A small sound classifier, trained from scratch: log mel input.
Rows from block 7 of a small sound classifier, named by matrix and row number. Rows with one number belong to one neuron. Each number is 200 + 30 x the weight over its row's rms, rounded and kept within 0 to 999. All counts start at 0.
Before each neuron's rows are labels from the 100 clips, of 14976, where the neuron reaches its largest size: "strongest on" is what is common among them. Only what is clearly more common there than usual is listed. The data: acted Russian speech (Dusha).
# gate: MLP gate (model.blocks.7.mlp.gate.weight, 768x384), inputs 210-244
# fc1: MLP up (model.blocks.7.mlp.fc1.weight, 768x384), inputs 210-244
# fc2: MLP down (model.blocks.7.mlp.fc2.weight, 384x768, transposed), outputs 210-244

strongest on: emotion: angry
gate.706,195,233,212,156,205,205,206,236,102,184,195,226,204,228,197,220,221,218,242,192,136,180,209,243,175,192,182,175,213,237,221,208,223,229,221
fc1.706,196,220,234,127,226,204,203,246,107,186,189,213,207,217,165,226,250,172,231,181,122,153,195,253,208,222,192,171,200,216,210,214,215,218,259
fc2.706,241,195,152,221,89,209,213,155,221,174,198,186,203,261,182,173,200,198,225,185,154,213,217,188,170,195,200,217,190,193,186,211,204,245,194

strongest on: emotion: positive
gate.167,200,200,200,192,200,200,200,199,200,200,181,178,200,200,205,229,282,122,200,200,193,236,200,200,219,203,203,200,200,200,169,225,200,73,201
fc1.167,202,200,200,201,240,198,200,200,197,197,197,196,200,199,200,206,200,172,200,200,197,233,199,214,202,200,200,210,200,200,188,256,257,81,199
fc2.167,305,200,200,200,200,200,200,141,200,200,170,200,200,200,200,200,200,222,200,200,200,200,200,200,200,200,173,200,200,200,200,200,200,222,200

strongest on: emotion: positive
gate.469,195,225,185,213,216,226,196,201,144,199,184,209,209,210,264,199,218,249,217,203,239,231,225,195,217,157,181,234,189,138,207,210,180,187,166
fc1.469,189,174,200,231,177,166,199,227,219,201,197,182,189,218,156,200,251,208,192,205,153,166,181,244,170,233,215,162,190,232,202,167,195,228,244
fc2.469,215,200,218,140,244,198,198,207,184,227,132,199,198,225,194,234,227,169,210,203,216,219,203,124,201,204,228,217,223,200,223,195,188,183,203

strongest on: emotion: sad
gate.429,149,185,201,135,168,175,229,201,126,208,202,206,200,199,204,186,316,217,191,203,173,189,199,179,206,212,195,177,235,203,170,186,200,193,223
fc1.429,249,218,200,267,240,216,181,196,278,191,199,191,201,196,202,213,77,190,208,200,230,215,200,221,197,178,211,218,174,200,222,206,203,202,170
fc2.429,289,200,197,233,257,209,202,167,205,201,192,198,196,173,191,127,119,283,175,198,226,205,199,174,182,198,207,204,183,200,200,181,200,188,186

strongest on: emotion: sad
gate.507,276,200,199,164,212,198,194,165,142,219,227,220,168,169,184,174,203,206,154,204,215,207,205,150,194,185,193,206,200,179,192,165,205,298,170
fc1.507,130,199,197,248,202,202,225,231,245,184,165,175,237,227,228,227,180,197,254,202,199,201,196,234,221,206,207,196,210,230,203,226,202,89,216
fc2.507,200,200,200,203,195,200,200,200,224,196,200,201,200,222,200,198,206,198,200,201,206,200,201,200,159,202,197,200,194,200,200,221,200,165,200

strongest on: emotion: neutral
gate.305,199,199,179,139,161,197,133,187,129,195,198,231,190,235,242,181,200,204,221,195,231,219,194,213,276,203,165,218,171,132,204,228,212,279,202
fc1.305,193,204,190,150,145,197,119,197,159,202,200,229,190,246,244,160,179,229,214,198,206,220,196,208,261,203,148,213,156,126,202,207,204,292,202
fc2.305,198,197,219,231,245,200,182,194,254,203,200,200,199,155,203,222,212,199,205,192,196,204,175,238,277,200,150,195,195,189,223,167,190,122,202

strongest on: emotion: sad
gate.424,213,200,204,179,199,211,211,196,185,181,177,215,172,196,197,198,184,267,247,214,124,211,206,181,226,185,199,201,179,195,211,165,178,189,217
fc1.424,197,205,218,200,174,198,242,184,172,184,208,204,171,209,226,194,208,295,205,208,163,201,216,173,190,187,185,133,201,254,191,136,190,221,173
fc2.424,204,194,179,217,271,188,205,204,277,208,199,165,221,270,180,269,190,163,246,203,262,254,200,176,213,213,190,189,198,209,204,201,202,211,196

strongest on: emotion: positive
gate.672,245,195,225,135,149,167,252,181,151,188,193,215,240,189,211,211,203,179,188,185,211,189,204,214,198,176,163,179,202,238,178,219,214,215,210
fc1.672,215,194,213,170,206,198,118,222,147,207,199,187,161,179,188,184,224,169,202,174,164,185,210,148,219,201,229,225,189,184,221,150,184,137,171
fc2.672,208,204,190,130,293,214,182,211,216,193,188,204,174,196,151,147,196,251,188,210,173,161,199,146,237,213,181,216,207,200,200,143,156,203,244

strongest on: emotion: angry
gate.78,200,200,200,200,200,200,200,200,200,200,200,200,200,200,200,200,200,200,200,200,130,200,200,200,60,200,200,200,197,200,200,200,200,200,200
fc1.78,200,200,200,200,200,200,200,200,200,200,200,200,200,200,200,200,200,200,200,200,402,200,214,200,200,200,200,200,200,200,200,200,200,200,200
fc2.78,200,200,200,200,200,200,200,200,0,200,200,200,200,200,200,200,200,200,200,200,200,200,200,200,200,200,200,200,200,200,200,200,200,173,200

strongest on: emotion: angry
gate.284,236,221,176,172,197,184,199,201,228,178,201,199,241,204,221,231,223,160,233,215,114,247,201,232,150,188,173,193,190,203,200,193,210,228,189
fc1.284,149,197,200,300,202,199,204,211,160,225,212,165,163,123,185,153,112,280,168,201,313,169,196,147,197,210,185,199,208,212,171,167,209,149,200
fc2.284,225,199,195,237,117,199,186,214,181,203,181,200,207,171,194,155,167,260,196,199,174,192,206,158,200,199,230,239,205,216,205,177,164,213,172

strongest on: emotion: positive
gate.551,200,200,200,200,200,200,200,211,250,200,222,200,200,200,200,200,200,207,238,200,200,200,200,180,200,200,200,200,200,200,200,200,200,193,200
fc1.551,200,200,200,200,499,279,200,188,108,200,200,200,200,200,200,346,200,200,200,200,200,207,200,200,200,200,200,200,193,200,200,170,200,200,200
fc2.551,200,200,200,200,200,200,200,200,200,200,200,200,200,200,200,200,200,200,200,200,200,200,200,200,200,200,200,200,200,200,200,200,200,0,200

strongest on: emotion: positive
gate.342,162,211,226,138,191,187,198,268,187,192,204,214,179,151,228,146,190,211,212,232,212,208,178,193,210,197,179,207,188,135,198,205,194,166,200
fc1.342,171,204,220,186,196,219,196,274,201,165,225,221,169,163,225,182,189,218,214,204,253,214,193,208,204,200,191,245,201,165,197,194,182,152,182
fc2.342,140,205,166,236,74,199,197,256,227,197,185,192,198,137,178,199,228,312,225,205,184,199,203,163,232,204,236,203,203,211,183,193,161,159,192

strongest on: emotion: angry; emotion: positive
gate.380,201,205,196,154,177,199,200,254,236,255,143,169,183,256,190,178,241,106,200,234,169,188,180,189,261,265,210,180,176,146,199,225,190,184,212
fc1.380,186,218,194,190,159,192,189,254,212,239,141,161,163,246,187,212,235,130,190,208,163,186,183,169,224,236,221,182,172,160,201,214,192,168,200
fc2.380,205,198,206,211,251,205,194,212,246,201,149,200,194,242,185,204,250,217,198,196,122,206,215,188,214,203,199,208,128,189,242,219,196,130,190

strongest on: emotion: angry
gate.594,242,203,173,221,249,188,206,189,291,218,194,166,197,252,213,256,183,154,194,195,218,193,216,153,207,223,197,166,155,187,235,239,205,180,163
fc1.594,238,206,180,220,245,191,210,179,307,203,195,173,208,257,216,241,207,151,195,191,207,190,221,174,198,227,201,180,150,194,244,234,200,196,162
fc2.594,196,221,178,206,322,173,201,196,242,199,180,203,199,271,190,206,107,94,200,213,166,245,200,183,200,201,211,217,183,189,204,197,203,112,203

strongest on: emotion: neutral
gate.605,211,203,171,155,258,196,200,197,104,218,208,129,204,174,214,219,209,213,196,201,192,255,200,177,215,192,190,184,205,222,190,175,217,184,148
fc1.605,200,209,242,141,119,195,207,212,224,176,222,229,212,251,200,170,201,216,203,214,232,182,207,276,154,215,200,189,202,187,205,236,218,239,238
fc2.605,220,198,201,240,164,241,202,187,209,191,199,213,194,250,162,169,243,121,195,191,242,195,201,178,210,197,196,200,167,200,190,198,205,264,221

strongest on: emotion: angry
gate.461,162,191,182,270,221,236,198,236,261,241,153,138,227,248,193,326,262,156,230,209,219,237,196,181,195,214,228,212,215,203,227,238,197,139,208
fc1.461,233,209,211,166,181,177,223,177,132,154,239,239,170,151,207,82,104,264,175,187,196,168,204,200,236,187,187,192,193,203,156,171,208,219,178
fc2.461,199,201,187,128,256,216,198,219,140,213,151,196,201,191,185,202,206,258,225,201,206,211,200,223,302,205,174,199,183,202,203,153,197,209,215

strongest on: emotion: angry; emotion: positive
gate.719,233,207,215,215,163,201,199,164,286,193,180,242,203,224,204,182,221,216,189,229,209,223,200,206,244,180,175,181,197,193,188,201,223,235,204
fc1.719,239,201,208,217,233,214,168,197,214,175,164,244,227,173,197,196,220,154,214,225,183,236,211,233,242,183,147,203,178,176,208,180,203,224,229
fc2.719,231,192,179,174,323,210,196,159,209,201,217,204,232,243,215,260,155,107,200,203,195,227,189,215,192,209,172,228,174,193,233,209,185,144,189

strongest on: emotion: positive
gate.146,200,211,246,128,268,200,177,179,139,164,204,200,210,200,200,112,184,207,200,200,167,201,200,189,200,158,200,241,200,200,200,188,200,220,200
fc1.146,211,200,189,200,138,200,199,200,213,208,200,154,200,280,200,200,258,200,200,154,200,200,178,298,187,249,200,200,193,211,200,195,200,202,105
fc2.146,200,200,202,219,314,200,200,173,200,200,200,200,200,200,200,200,200,200,200,200,200,200,200,200,200,200,200,200,200,200,200,200,253,201,200