From a checkpoint of a small sound classifier.
Model: log mel input, activation geglu, layers 12.
Data: trained on acted Russian speech (Dusha), 26041 training examples, 14.5 epochs.
Rows from block 6, named by matrix and row number. Rows with one number belong to one neuron. Each number is 128 + 24 x the weight over its row's rms, rounded and kept within 0 to 255. All counts start at 0.
# gate: MLP gate (model.blocks.6.mlp.gate.weight, 768x384), inputs 256-383
# fc1: MLP up (model.blocks.6.mlp.fc1.weight, 768x384), inputs 256-383
# fc2: MLP down (model.blocks.6.mlp.fc2.weight, 384x768, transposed), outputs 256-383
gate.61 [128 132 136 150 127 138 121 126 125 103 105 122 136 125 125 125 134 128 129 141 165 173 133 143  55  88 142 173 112 135 122 125 119  96 138 129  97  81 129 115 123 116 194 123 124 123 140 135 128 137 133 121 130 131 134 141 128 158  85 151 142 125 113 138 251 116 109 119 118 138 136 189 125 135 145 137 165 141 104 156 132 136 137 122 131 144 128 135 133 130 127 103 123 142 139  71 106 134 133 135 141 139 135 126 133 109 136 141 164 136 108 129 131 109 127 137 114 106 151 111 117 139  87 131 132 119 114 128]
gate.186 [173 131 102 123 126 150 120 122 133 131 111 127 128 115 126 127 130 128 123 129 198 160 128 127  91  44 158 117  91 127 131 118 127 108 110  95  95 121 120 129 130 138 165 143 143 100 116 102 139 136 134 114 134 113 124 129 144 113  87 159 149 143 140 125 240 130 126 123 124 128 143  80 129 129 119 164 124 137 111 143 138 138 140 129 127 114 129 150 142 141 138 127 114 133 148 128 114 128 141 113 145  82 139 127 124  92 126 153 153 123 118 138 131 134 120 155 118 149  82 119 123 127 125 121 127 114 120 125]
gate.294 [105 137 139 103 129  96 147 146 136 133 101 125 123 164 136 116 124 131 137 111 163  83 123 127 109 163 113 170 128  97 159 163 121  77 132 127 102 144 123 121 122 189 194 103 124 141 116 129 151 130 118 109 128 119 101 126  92 131 116 128 141 143  90 109 132 161  88 120 121 156  99 226 162  86 133 150 176 122 188  97 145 119 128 124  46 153 133 118 110 177 146 144 143 136 102 135 108  61 130 116 119  69 117 109 118 138 177 120 102 148 110 125 133 135 120 164 134 154 190 164 118 140 115 131 151 139 149  91]
gate.348 [134 154 128 128 128 164 128 128 128 192 116 120 128 128 146 113 128 128 128 128 128 119 128 128 128  25 129 128 128 128 128  44 128 128 128 133  87  60  67 128 128 128 233 128 106 154 128 110 128 128 128 128 128 128 128 128 128 128  84 128 128 128 128 128 181 128 107 128 155 129 128 166 128 128 109 128 128 156 230 182 128 121 119 128 138 128 128 134 128 128 128 132 136 128 128 128  97 104 128 128 128 128 133 100 118 128 128 128 126 128 104 128 172 128 128 128 128 224 130 128 128 128 128 128 128 113 128 128]
gate.389 [130 130 119 192 123 160 113 126 125 136 126 116 129 109 127 130 138 125  99 133 147 127 142 128  86  68 154 165 126 180 123 149 104 119 130 142 102  98 126 122 130 122 136 135 129 129 137 137 128 136 141 106 120 129 117 131 120 128 108 138 137 119 157 128 255 133 143 124 121  98 130 108  95 146 126 153 148 136 114 142  93 135 107 113 123 111 124 132 130 100 128 108 129 115 157  70 115 128 137 154 148 119 153 127 135  85 121 129 143 118  96 128 112 131 103 125  95 118 128 130 111 137 141 122 136 137 113 127]
gate.419 [143 127  66 137 127 160  95 119 125  99 177 128 152 169 128 121 135 130 116 135 169 186 132 151 137 129 127 105 119 145 127 141 136 143 134 122 133  55 170 115 149 135 118 113 135 126 116 155 124 134 130 116 140 160 154 159 130 136 134 130 123 129 132 132 255 134 165 113 106  82 126 101 148 104 121 150 135 130 124 153  87 121 114 125 172  84 127 137 126  94 143 116 123 131 184 109  98 135 155 117 131 134 133 117 145 129 128 161 127 127  86 133 110 129  92 155 119  73 120 138 106 105 154 109 130 124 118 146]
gate.490 [165 128 236 128 131  84 138  96 124 178 107 129 104 117 129 142 115 148 118 210 146 174 175 132 110 101 122  92 108 133 127  89 129 148 127 184 125 110 119 133 108  93 145 173 126 100 133 132 138 124 126 132 115 120 126 126 124  89 174 128 138 129 140 117 102 118 135  91 121 120  97 105  69 171  95 131  70 131 124 163 131 141 151 127 159 124 136 128 151  94 151  77 127 138 126 130 148 140 122  72 127 125 142 127 124 171 122 152 140 105 173 103 122 146  56 129 115 133 102 181 119 129 156 109 141 138 127 138]
gate.519 [172 114 131 111 143 127 146 160 127 120 119 137 114 127 129 114 134 139 136  92 130  66 135 127 196 165 112 119 145 132 109 103 137 166 135 168  90 164 122 126 151 100 139 103 140 133 152 123 108 129 133  93 113 132 120 128 123 156  38 124 117 127 119 128 206 148 134 119 114 159 156 140 138 179 147 146 145 128 119 128 103 103 100 125  75 150 113 177 135 147 139 138 125 139 105 113 138 128 148 147 128  92 151 135 137 112 128  91 132 144 130 118 133  92 157  96 141 109 168 151 112 164 152 133 120 122 126 124]
gate.520 [140 131 131 125  98  88 126 144 149 134 139 134 122 122 131 127 104 118 132 147 194 162 173 125  94 122 166 120 118  92 140 183 138 102  97  95 171 137 115 117 122 194  87 112 151 144 102 110 133 130 142 141 124 115 105 151  86 127 112  86 121 152 129 134 129 129 126 117 135 164 104 108 134 163 118 148  80 117 137 130 106 115 119 128 127 110 123  70  95 146 120  99 135 124 130 149 116 125  99 125 129 109 142 103 118 117 144 129 122 126  94 141 141 193  89 131 124 143 139  92 142  90 135 131 134 139 123 115]
gate.560 [125 128  31 136 162 161 129 140 122  95  77 129 131 143 132 109 137 135 121  80 120 110  60 132 124 113 141 111 149 110 133 210 113 131 161 166 142 136 155 200 134 137 221  70 138 138 128 173 135 177 127 105 143 122 112 106 134 177 142 128 179 142 107 124 177 116 111 134 145 126 128 219 125 110 119 186 195 164 119 141 129 102 131 124 119 115 133 114 135 162 119 139 109 145 118 126 118 122 135 116 145 157 127 118  97 140  99 120 128 139  99 120 144 102 145 133 111 116 168 163 145 124  99 113 142 130 150  95]
gate.696 [167 141 101 160 140 102 130 127 144 131  94 106 116 100 127  97 122 113 129 141 122 147 114 119 125 129 110 131 134 156 137 151 124  88 155 207 180 181 118 129 117 158 149  50  89 151 107  87 140 107 122 100 126  96  85 125 125 132 131 125 147 153 131 104 170 128 126 131 129 198 111 124 169 166 105 157 148 128 125 105 185 133 132 138 191  95 131 147 125  90 142 131 133 125 137 120  96  79 147  83 120 111 117 104  88  78 112 122  95 143 120 126 142 150 100 182 147 129 171 148 104  94 120 148 145 133 130  89]
fc1.61 [137 129 130 147 125 142 125 130 126 108 108 127 128 130 124 121 133 128 129 152 169 154 124 134  61  93 136 167 117 138 123 130 126  99 134 137 104  97 135 100 124 121 199 126 123 127 136 133 123 146 138 109 124 136 137 141 127 164  84 141 145 125 114 137 231 125 116 116 113 139 146 188 134 139 139 160 164 137  96 151 127 138 150 124 133 130 131 135 132 125 129  99 124 152 143  71  97 131 144 135 144 133 131 123 129  97 138 131 153 129 108 131 131 107 128 139 116 100 147  91 110 150 103 123 131 122 117 118]
fc1.186 [ 79 125 151 128 128 104 133 128 127 124 150 127 138 145 129 129 130 127 133 131  57 107 129 131 167 207 104 143 160 127 127 136 124 147 140 151 150 125 133 128 126 111  94 119 120 151 141 155 124 114 122 144 111 132 127 123 106 137 169  97 108 108 113 122  19 128 127 135 135 122 115 187 135 107 128  75 131 124 149 112 116 122 121 124 125 144 129 103 117 118 122 129 140 122 111 129 148 130 118 148 110 171 117 130 136 163 138 116  98 141 131 121 125 125 129 106 131 117 181 140 132 127 128 133 130 152 139 136]
fc1.294 [110 129 143 111 133  83 151 149 139 126  87 123 123 163 127 115 125 130 134 133 174  92 110 121 101 157 113 160 129  99 163 153 123  71 135 145 105 144 120 120 132 174 198 127 116 141 117 126 154 132 122 106 125 115  96 128  96 133 122 129 140 137  86 107 143 169 102 123 120 164 102 212 176 106 136 155 170 119 182 105 153 115 134 123  42 146 134 100 112 170 149 147 138 137 114 130 102  71 134 115 125  93 116 107 121 143 171 119 103 149 113 128 135 139 128 164 130 148 195 151 114 134 122 130 146 150 147  90]
fc1.348 [128 128 128 128 128 152 128 128 128 160 128 128 151 128 128 125 128 128 128 128 128 128 128 128 128   0 128 128 128 128 128 120 128 128 128 143 107   0  68 189 128 128 221 128 128 181 128 128 128 128 128 128 128 128 128 128 128 128  15 128 116 128 128 128 128 128 128 128 128 128 128 128 128 128 128 128 128 128 229 162 128 128 128 128 128 128 128 137 128 128 128 128 128 128 128 128 114 126 128 128 128 128 128 102 113 128 128 128 128 128 128 128 137 128 166 128 128 175 169 128 128 128 128 128 122 123 128 128]
fc1.389 [123 129 147  79 142  86 141 127 131 128 135 142 130 145 131 124 117 131 152 129  84 150 126 130 178 178 109  96 130  89 134 101 145 141 124 111 164 137 130 142 123 131  96 128 125 122 128 122 128 116 113 159 142 122 138 125 132 126 162 122 115 139 106 129   9 118 120 132 139 140 118 134 142 106 131 104 111 123 140 120 166 123 152 139 144 144 130 122 127 165 127 156 130 138 100 182 150 136 121 104 105 150 101 129 124 184 136 130 114 135 162 127 147 132 142 128 154 137 119 146 142 112 122 129 119 120 141 135]
fc1.419 [144 128  76 137 122 164  91 112 123  98 175 127 150 171 127 120 143 123 111 135 170 179 126 150 127 119 131 104 120 153 121 141 132 152 149 122 128  60 154 110 145 134 112  98 130 122 119 157 123 127 141 111 129 172 157 165 138 140 127 125 122 126 146 132 255 133 174 115 120  78 125 124 144 104 119 137 133 130 124 155  77 128  85 123 163 105 122 143 133  77 138 112 127 132 174 108 110 149 154 116 138 132 126 122 152 128 122 167 133 124 106 137 113 126  88 150 120  80 107 133 106 115 152 103 128 122 125 143]
fc1.490 [ 67 127  40 127 124 176 127 156 134  71 181 124 171 141 127 105 138 110 132  61 115  94 104 123 142 158 143 152 145 124 133 172 125 109 129  72 125 116 112 125 150 159  99 110 138 146 128 132 128 131 120 129 128 128 128 117 126 157 113 135 112 128 112 139 158 129  96 155 138 131 133 111 193  54 159  93 168 128 141  89 101 121 103 129 121 139 120 121 106 146 108 195 130 120 130 125 117 120 129 180 128 137 101 124 129  86 136 101 111 140  73 142 142 114 197 127 147 126 156  80 146 116  97 138 100 123 128 116]
fc1.519 [ 71 138 112 146 103 131 120  90 129 142 147 111 123 119 126 134 116 117 121 156 127 189 104 128  72 104 135 136 113 115 141 159 124  91 123  69 163  82 142 127 106 170  97 157 107 121 107 135 138 135 123 150 139 131 134 132 139 110 209 133 144 132 139 134  56 109 128 144 140 100 107 114 129  84 128  89 125 120 137 123 141 152 165 139 166 115 145  75 117 103 124 117 137 122 134 140 118 127 109 126 132 152 104 130 119 140 130 159 121  95 134 133 128 171 106 151 112 143  88 105 133 104  99 119 140 131 128 124]
fc1.520 [147 141 160 148  97  95 116 142 134 158 129 141 100 150 127 128 102 128 138  91 136 125 170 130 109 127 137  72 130 104 131 146 123  69 172 102 182 158  92 132 126 141  94 131 123 150  89 111 127 120 128 130  94  88 116 129 115 129 138 113 124 122 136 122 157 158 136 122 131 209 130 163 133 169 128 192 125 104 126 140 100 111 131 133 161 100 114  81 106 127 146 139 120  96 157 136 102 126 100 108 128 147 126 131 112 163 109 105 100 154  96 160 110 140 117 126 160 118  96  59 128 101 124 129 118 139 123 131]
fc1.560 [139 127 229 121  91  96 125 125 131 158 156 127 128 114 120 146 125 116 139 166 141 146 204 124 126 142 120 162 111 138 123  54 146 124 102  79 129 116 100  55 128 122  55 211 114 114 133  74 120  75 134 143 128 128 140 141 130  80 102 135  81 112 153 128  85 149 143 128 123 115 124   5 136 143 143  64  75  96 139 113 131 158 128 135 136 128 117 143 115 101 134 112 128  95 139 123 135 133 124 150 113 124 109 146 164 104 162 137 127 108 154 136 114 151 120 132 142 136  96 111 118 138 150 154 120 124 116 171]
fc1.696 [110 134 101 158 106 137 132 126 133 123 116 109 123  87 129 121 122 103 133 187 135 161 104  73 122 115 142 191 128 170 149 114 134 106 172 155 144 146 116 134 113 157 150  93 101 138 117 124 140 105 112 136 151 107  70 110 135 141 118 143 149 141 122  97 187 126 131 190 141 111  85 140 145 154 107 102 150 120 163 102 162 139 105 158 126 116 150 130 128 140  91 151 133 113 125 160 145 131 104 149 120 130 106 121  93  91 121 133 125 137 116 127 166 171  59 144 134 128 130 192 114  95  96 170 154 118 129 122]
fc2.61 [101 128  98 114 126 153 129 107 129 129 126 130 149 148 130 129 128 129 130  98 127 121 128 130 140 134 127 131 122  88 129 128 124 153 128  93 104 204 138 139 121 118 157 160 103 130 128 139 108 144 122 149 101 141 124 138 131 130 162 125 121 126 107 129 255 116 133 129 121 140 114  76 127 170 130 130 107 122 127 123  96 125 123 128 185 143 128 136 134 114 132 142 132 123 111 122 132 130 124 122 120 128 159 134 131 122 123 128 137 136 116 142 111 103 106 130 126 136 156 136 126 130 121 137 128 132 123 120]
fc2.186 [109 127 125 112 121 170 128 122 124 122 110 125 152  82 132 132 121 130 128 111 126 155 149 129 136 128 138 128 126 109 117 132 128 151 117  98 131 129 129 120 135  90 132 123 109 125 130 107 136 149 123 138 122 151 125 145 118 140 112 108 123 139 132 128   0 127 135 144 133 130 132  82 115 139 129 127 131 127 129 122 166 127  97 127 149 146 123 123 140 130 117 130 130 130  97 128 156 131 127 133 128 171 104 123 136 150 100 134 145 126 123 128 118 116 125 125 127 134 127 129 148 133 135 132 105 127 120 125]
fc2.294 [123 140 139 114 131 139 125 143 168 123 108 125 145 188 142 122 110 132 121 137 153 181 117 127  75 116 135 120 128 114 121 190 125 146 127 132  81  98  77 125  93 152 158 130 131 124 127  69 124 141 118 145 163 130  60 118 117 121 125 140 141 125 102 132  68 128  79 129 147 162 134 101 172 206 106 125 149 127 130 109 131 142 112 121 143 153 126 147 118 160 160 144 105 145 128 138 129 156 123 131 133 128 147 115  83 146 136 114 130 151 124 137 140 101 149 126 128 160 136 140 124 107  96 115 117 129 128 117]
fc2.348 [128 128 128 128 128 128 128 128 128 128 128 128 128 189 128 128 128 128 128 128 128 128 128 128 128 128 128 128 128 128 128 128 128 128   0 128 128 128 128 128 128 128 176 105 128 128 128 128 128 128 128 128 128 128 128 128 128 128 128 128 128 128 128 128 194 128 128 128 128 128 128 128 147   0 128 128 128 128 128 128 128 128 155 128 128 128 128 128 128 128 128 128 128 128 128 128 128 128 128 128 128 128 128 128 128 128 128 128 128 128 128 128 128 128 128 128 128 128 128 128 123 128 128 128 128 128 128 128]
fc2.389 [114 131 128 125 129 138 128 119 134 104 152 125 120 143 110 137 129 127 144 134 122 154 121 125 129 116 125 111 123 104 128 131 132  99 115 122 119 140 127 126 125 140 116 143 125 118 129 117 119 121 130 126 138 133 125 121 130 125 183 161 143 119 132 115   0 129 129 136 133 125  88 110 128 173 116 188 111 148 131 127 138 141 123 138  72 104 141 132 118 107 134 115 128 126 132 129 123 150 129 128 129 133 127 124 118 134 145 126 127 139 131 127 138 129 115 113 132 140 137 117 128 132 139 110 128 134 120 118]
fc2.419 [122 117 111 151 130 146 128 129 122 119 115 128 129 120 101 128 124 130 129 164 142 158 129 124 142 128 129 157 128  86 128 120 126 111 124 134 127 121 115 112 132 143 146 124  81 116 135  85  98 103 125 117 128 128 149 127 126 130 137 129 126 140 157 125 234 138 161 124 127 143  65 140 105 117 154 137 119 124 135 128 134 138 137 147 161 109 135 145 124 123 104 114 135 141 117 123 107 152 133 188 129  42 110 127 126  93 125 127 138 131  66 123  86 169 151 120 134 127  90 118 128 124 153 107 123 138 118 125]
fc2.490 [121 122  69 143 127 181 129 119 113 117 164 128 174 105 123 128 138 137 128 104 133 115  75 127 138 109 131 129 128 104 110 179 126  92 156 121 213 187 218 140 140 138 126  62 102 123 132 122 131 164 133 128 110 128 143 135 128 124  36 127  98 129 165 137 152 136 137 128 116 138 122 113 187  75 152 120 142 124 129 108 122 121 137 131  46 146 144 125 156 131 106 127 133 138 120 129 128 132 130 132 128 129 137 128 123  91 106 139 135 119  76 124 131 134 138 107 145 116 130 104 149 136 126 128 125 132 121 126]
fc2.519 [ 98 133 153 128 125 107 128 130 115 136 128 127  58 134 128 150 118 129 123 110 161 194 127 124  95 119 125 164  96 101 123 133 133  45 117 113 182 146 149 116 129 123  44 168 141 119 128 150 131 113 146 123 105 130 129 127 140 129 126 128 133 133 146 122 127 156 134 129 122 108 115  84 120  39 114 146 119 130 126 131  77 117 138 137 160 120 143 128 107 125 124  80 131 152 100 124 135 113 146 135 129 127 136 156 144 136 147 116 141 132 150 128 116 191 137 144 130 155 134 124 116 132 127 127 139 119 133 119]
fc2.520 [175 131 138 130  98 123 132 111 154 118 111 141 137 107 128 129 123  85 135 223 163 124 188 117 122 133 135 101  89 113 145 129 148  83 166 142 156 148  90 126  95 139 108  91 139 129 117 150 146 104 125 117 115 159 112 131 119 109  80 145 126 154 121  70 127  94 109 142 148 106 160  71 102 174 123 149 106  91 148 129 149 102 113 158  92 119 123 161 111 124 109 125 133 117 134 141 115 126  88 116 139  95 155 130 109 127 168 128 131 130  61 120 120 161 109 142 127  86 173 128 131  78  73 145 137 132 134 134]
fc2.560 [179 121 191 118 123 155 126 141 127 105 112 130 126 126 125 159 138 139 140 152 151 177 175 135 115 125 131 147 120 133 135 145 136 120 144 116  99  65 122 120 145  75 144 177 175 131 127 146 145 143 126 138  96 104  99 132 132 119 157 129 109 112 100 125  46 159 136 124 104 161 148 113 122 138 139 142 114 117 117 128  76 103 135 121 170  64 130 144 138 105 138 124 135 139 155 122 107 140 151 119 141 168 153 147 133 146 118 126 130 126 140 135 118  93 141 140 116 125 103  77 123 106 135 153 127 121 122 166]
fc2.696 [161 129 161 129  86 125 127 129 132 124 153 124 134  64 138 140 106  91 136 115 154 117  57 128  94 159 127 105 106 148 132 149 148  43 114 130 138 126 109 112 114 156 193 185 148 137 110 130 145 126 128 122 184 174  99 141 133 125  84 141 149 148 130 120 110 105 126 128 142 120 151 112 133 150 126 117 121  56 127 115  94 128 106 164  91 144 110 147  72 134 133  96 127 122 122 128 110 147 125 124 131  84 126 152 121 129 135 110 142 115 127 123 152 151 129 130 138 141 144 136 118 101 109 106 156 147 129 133]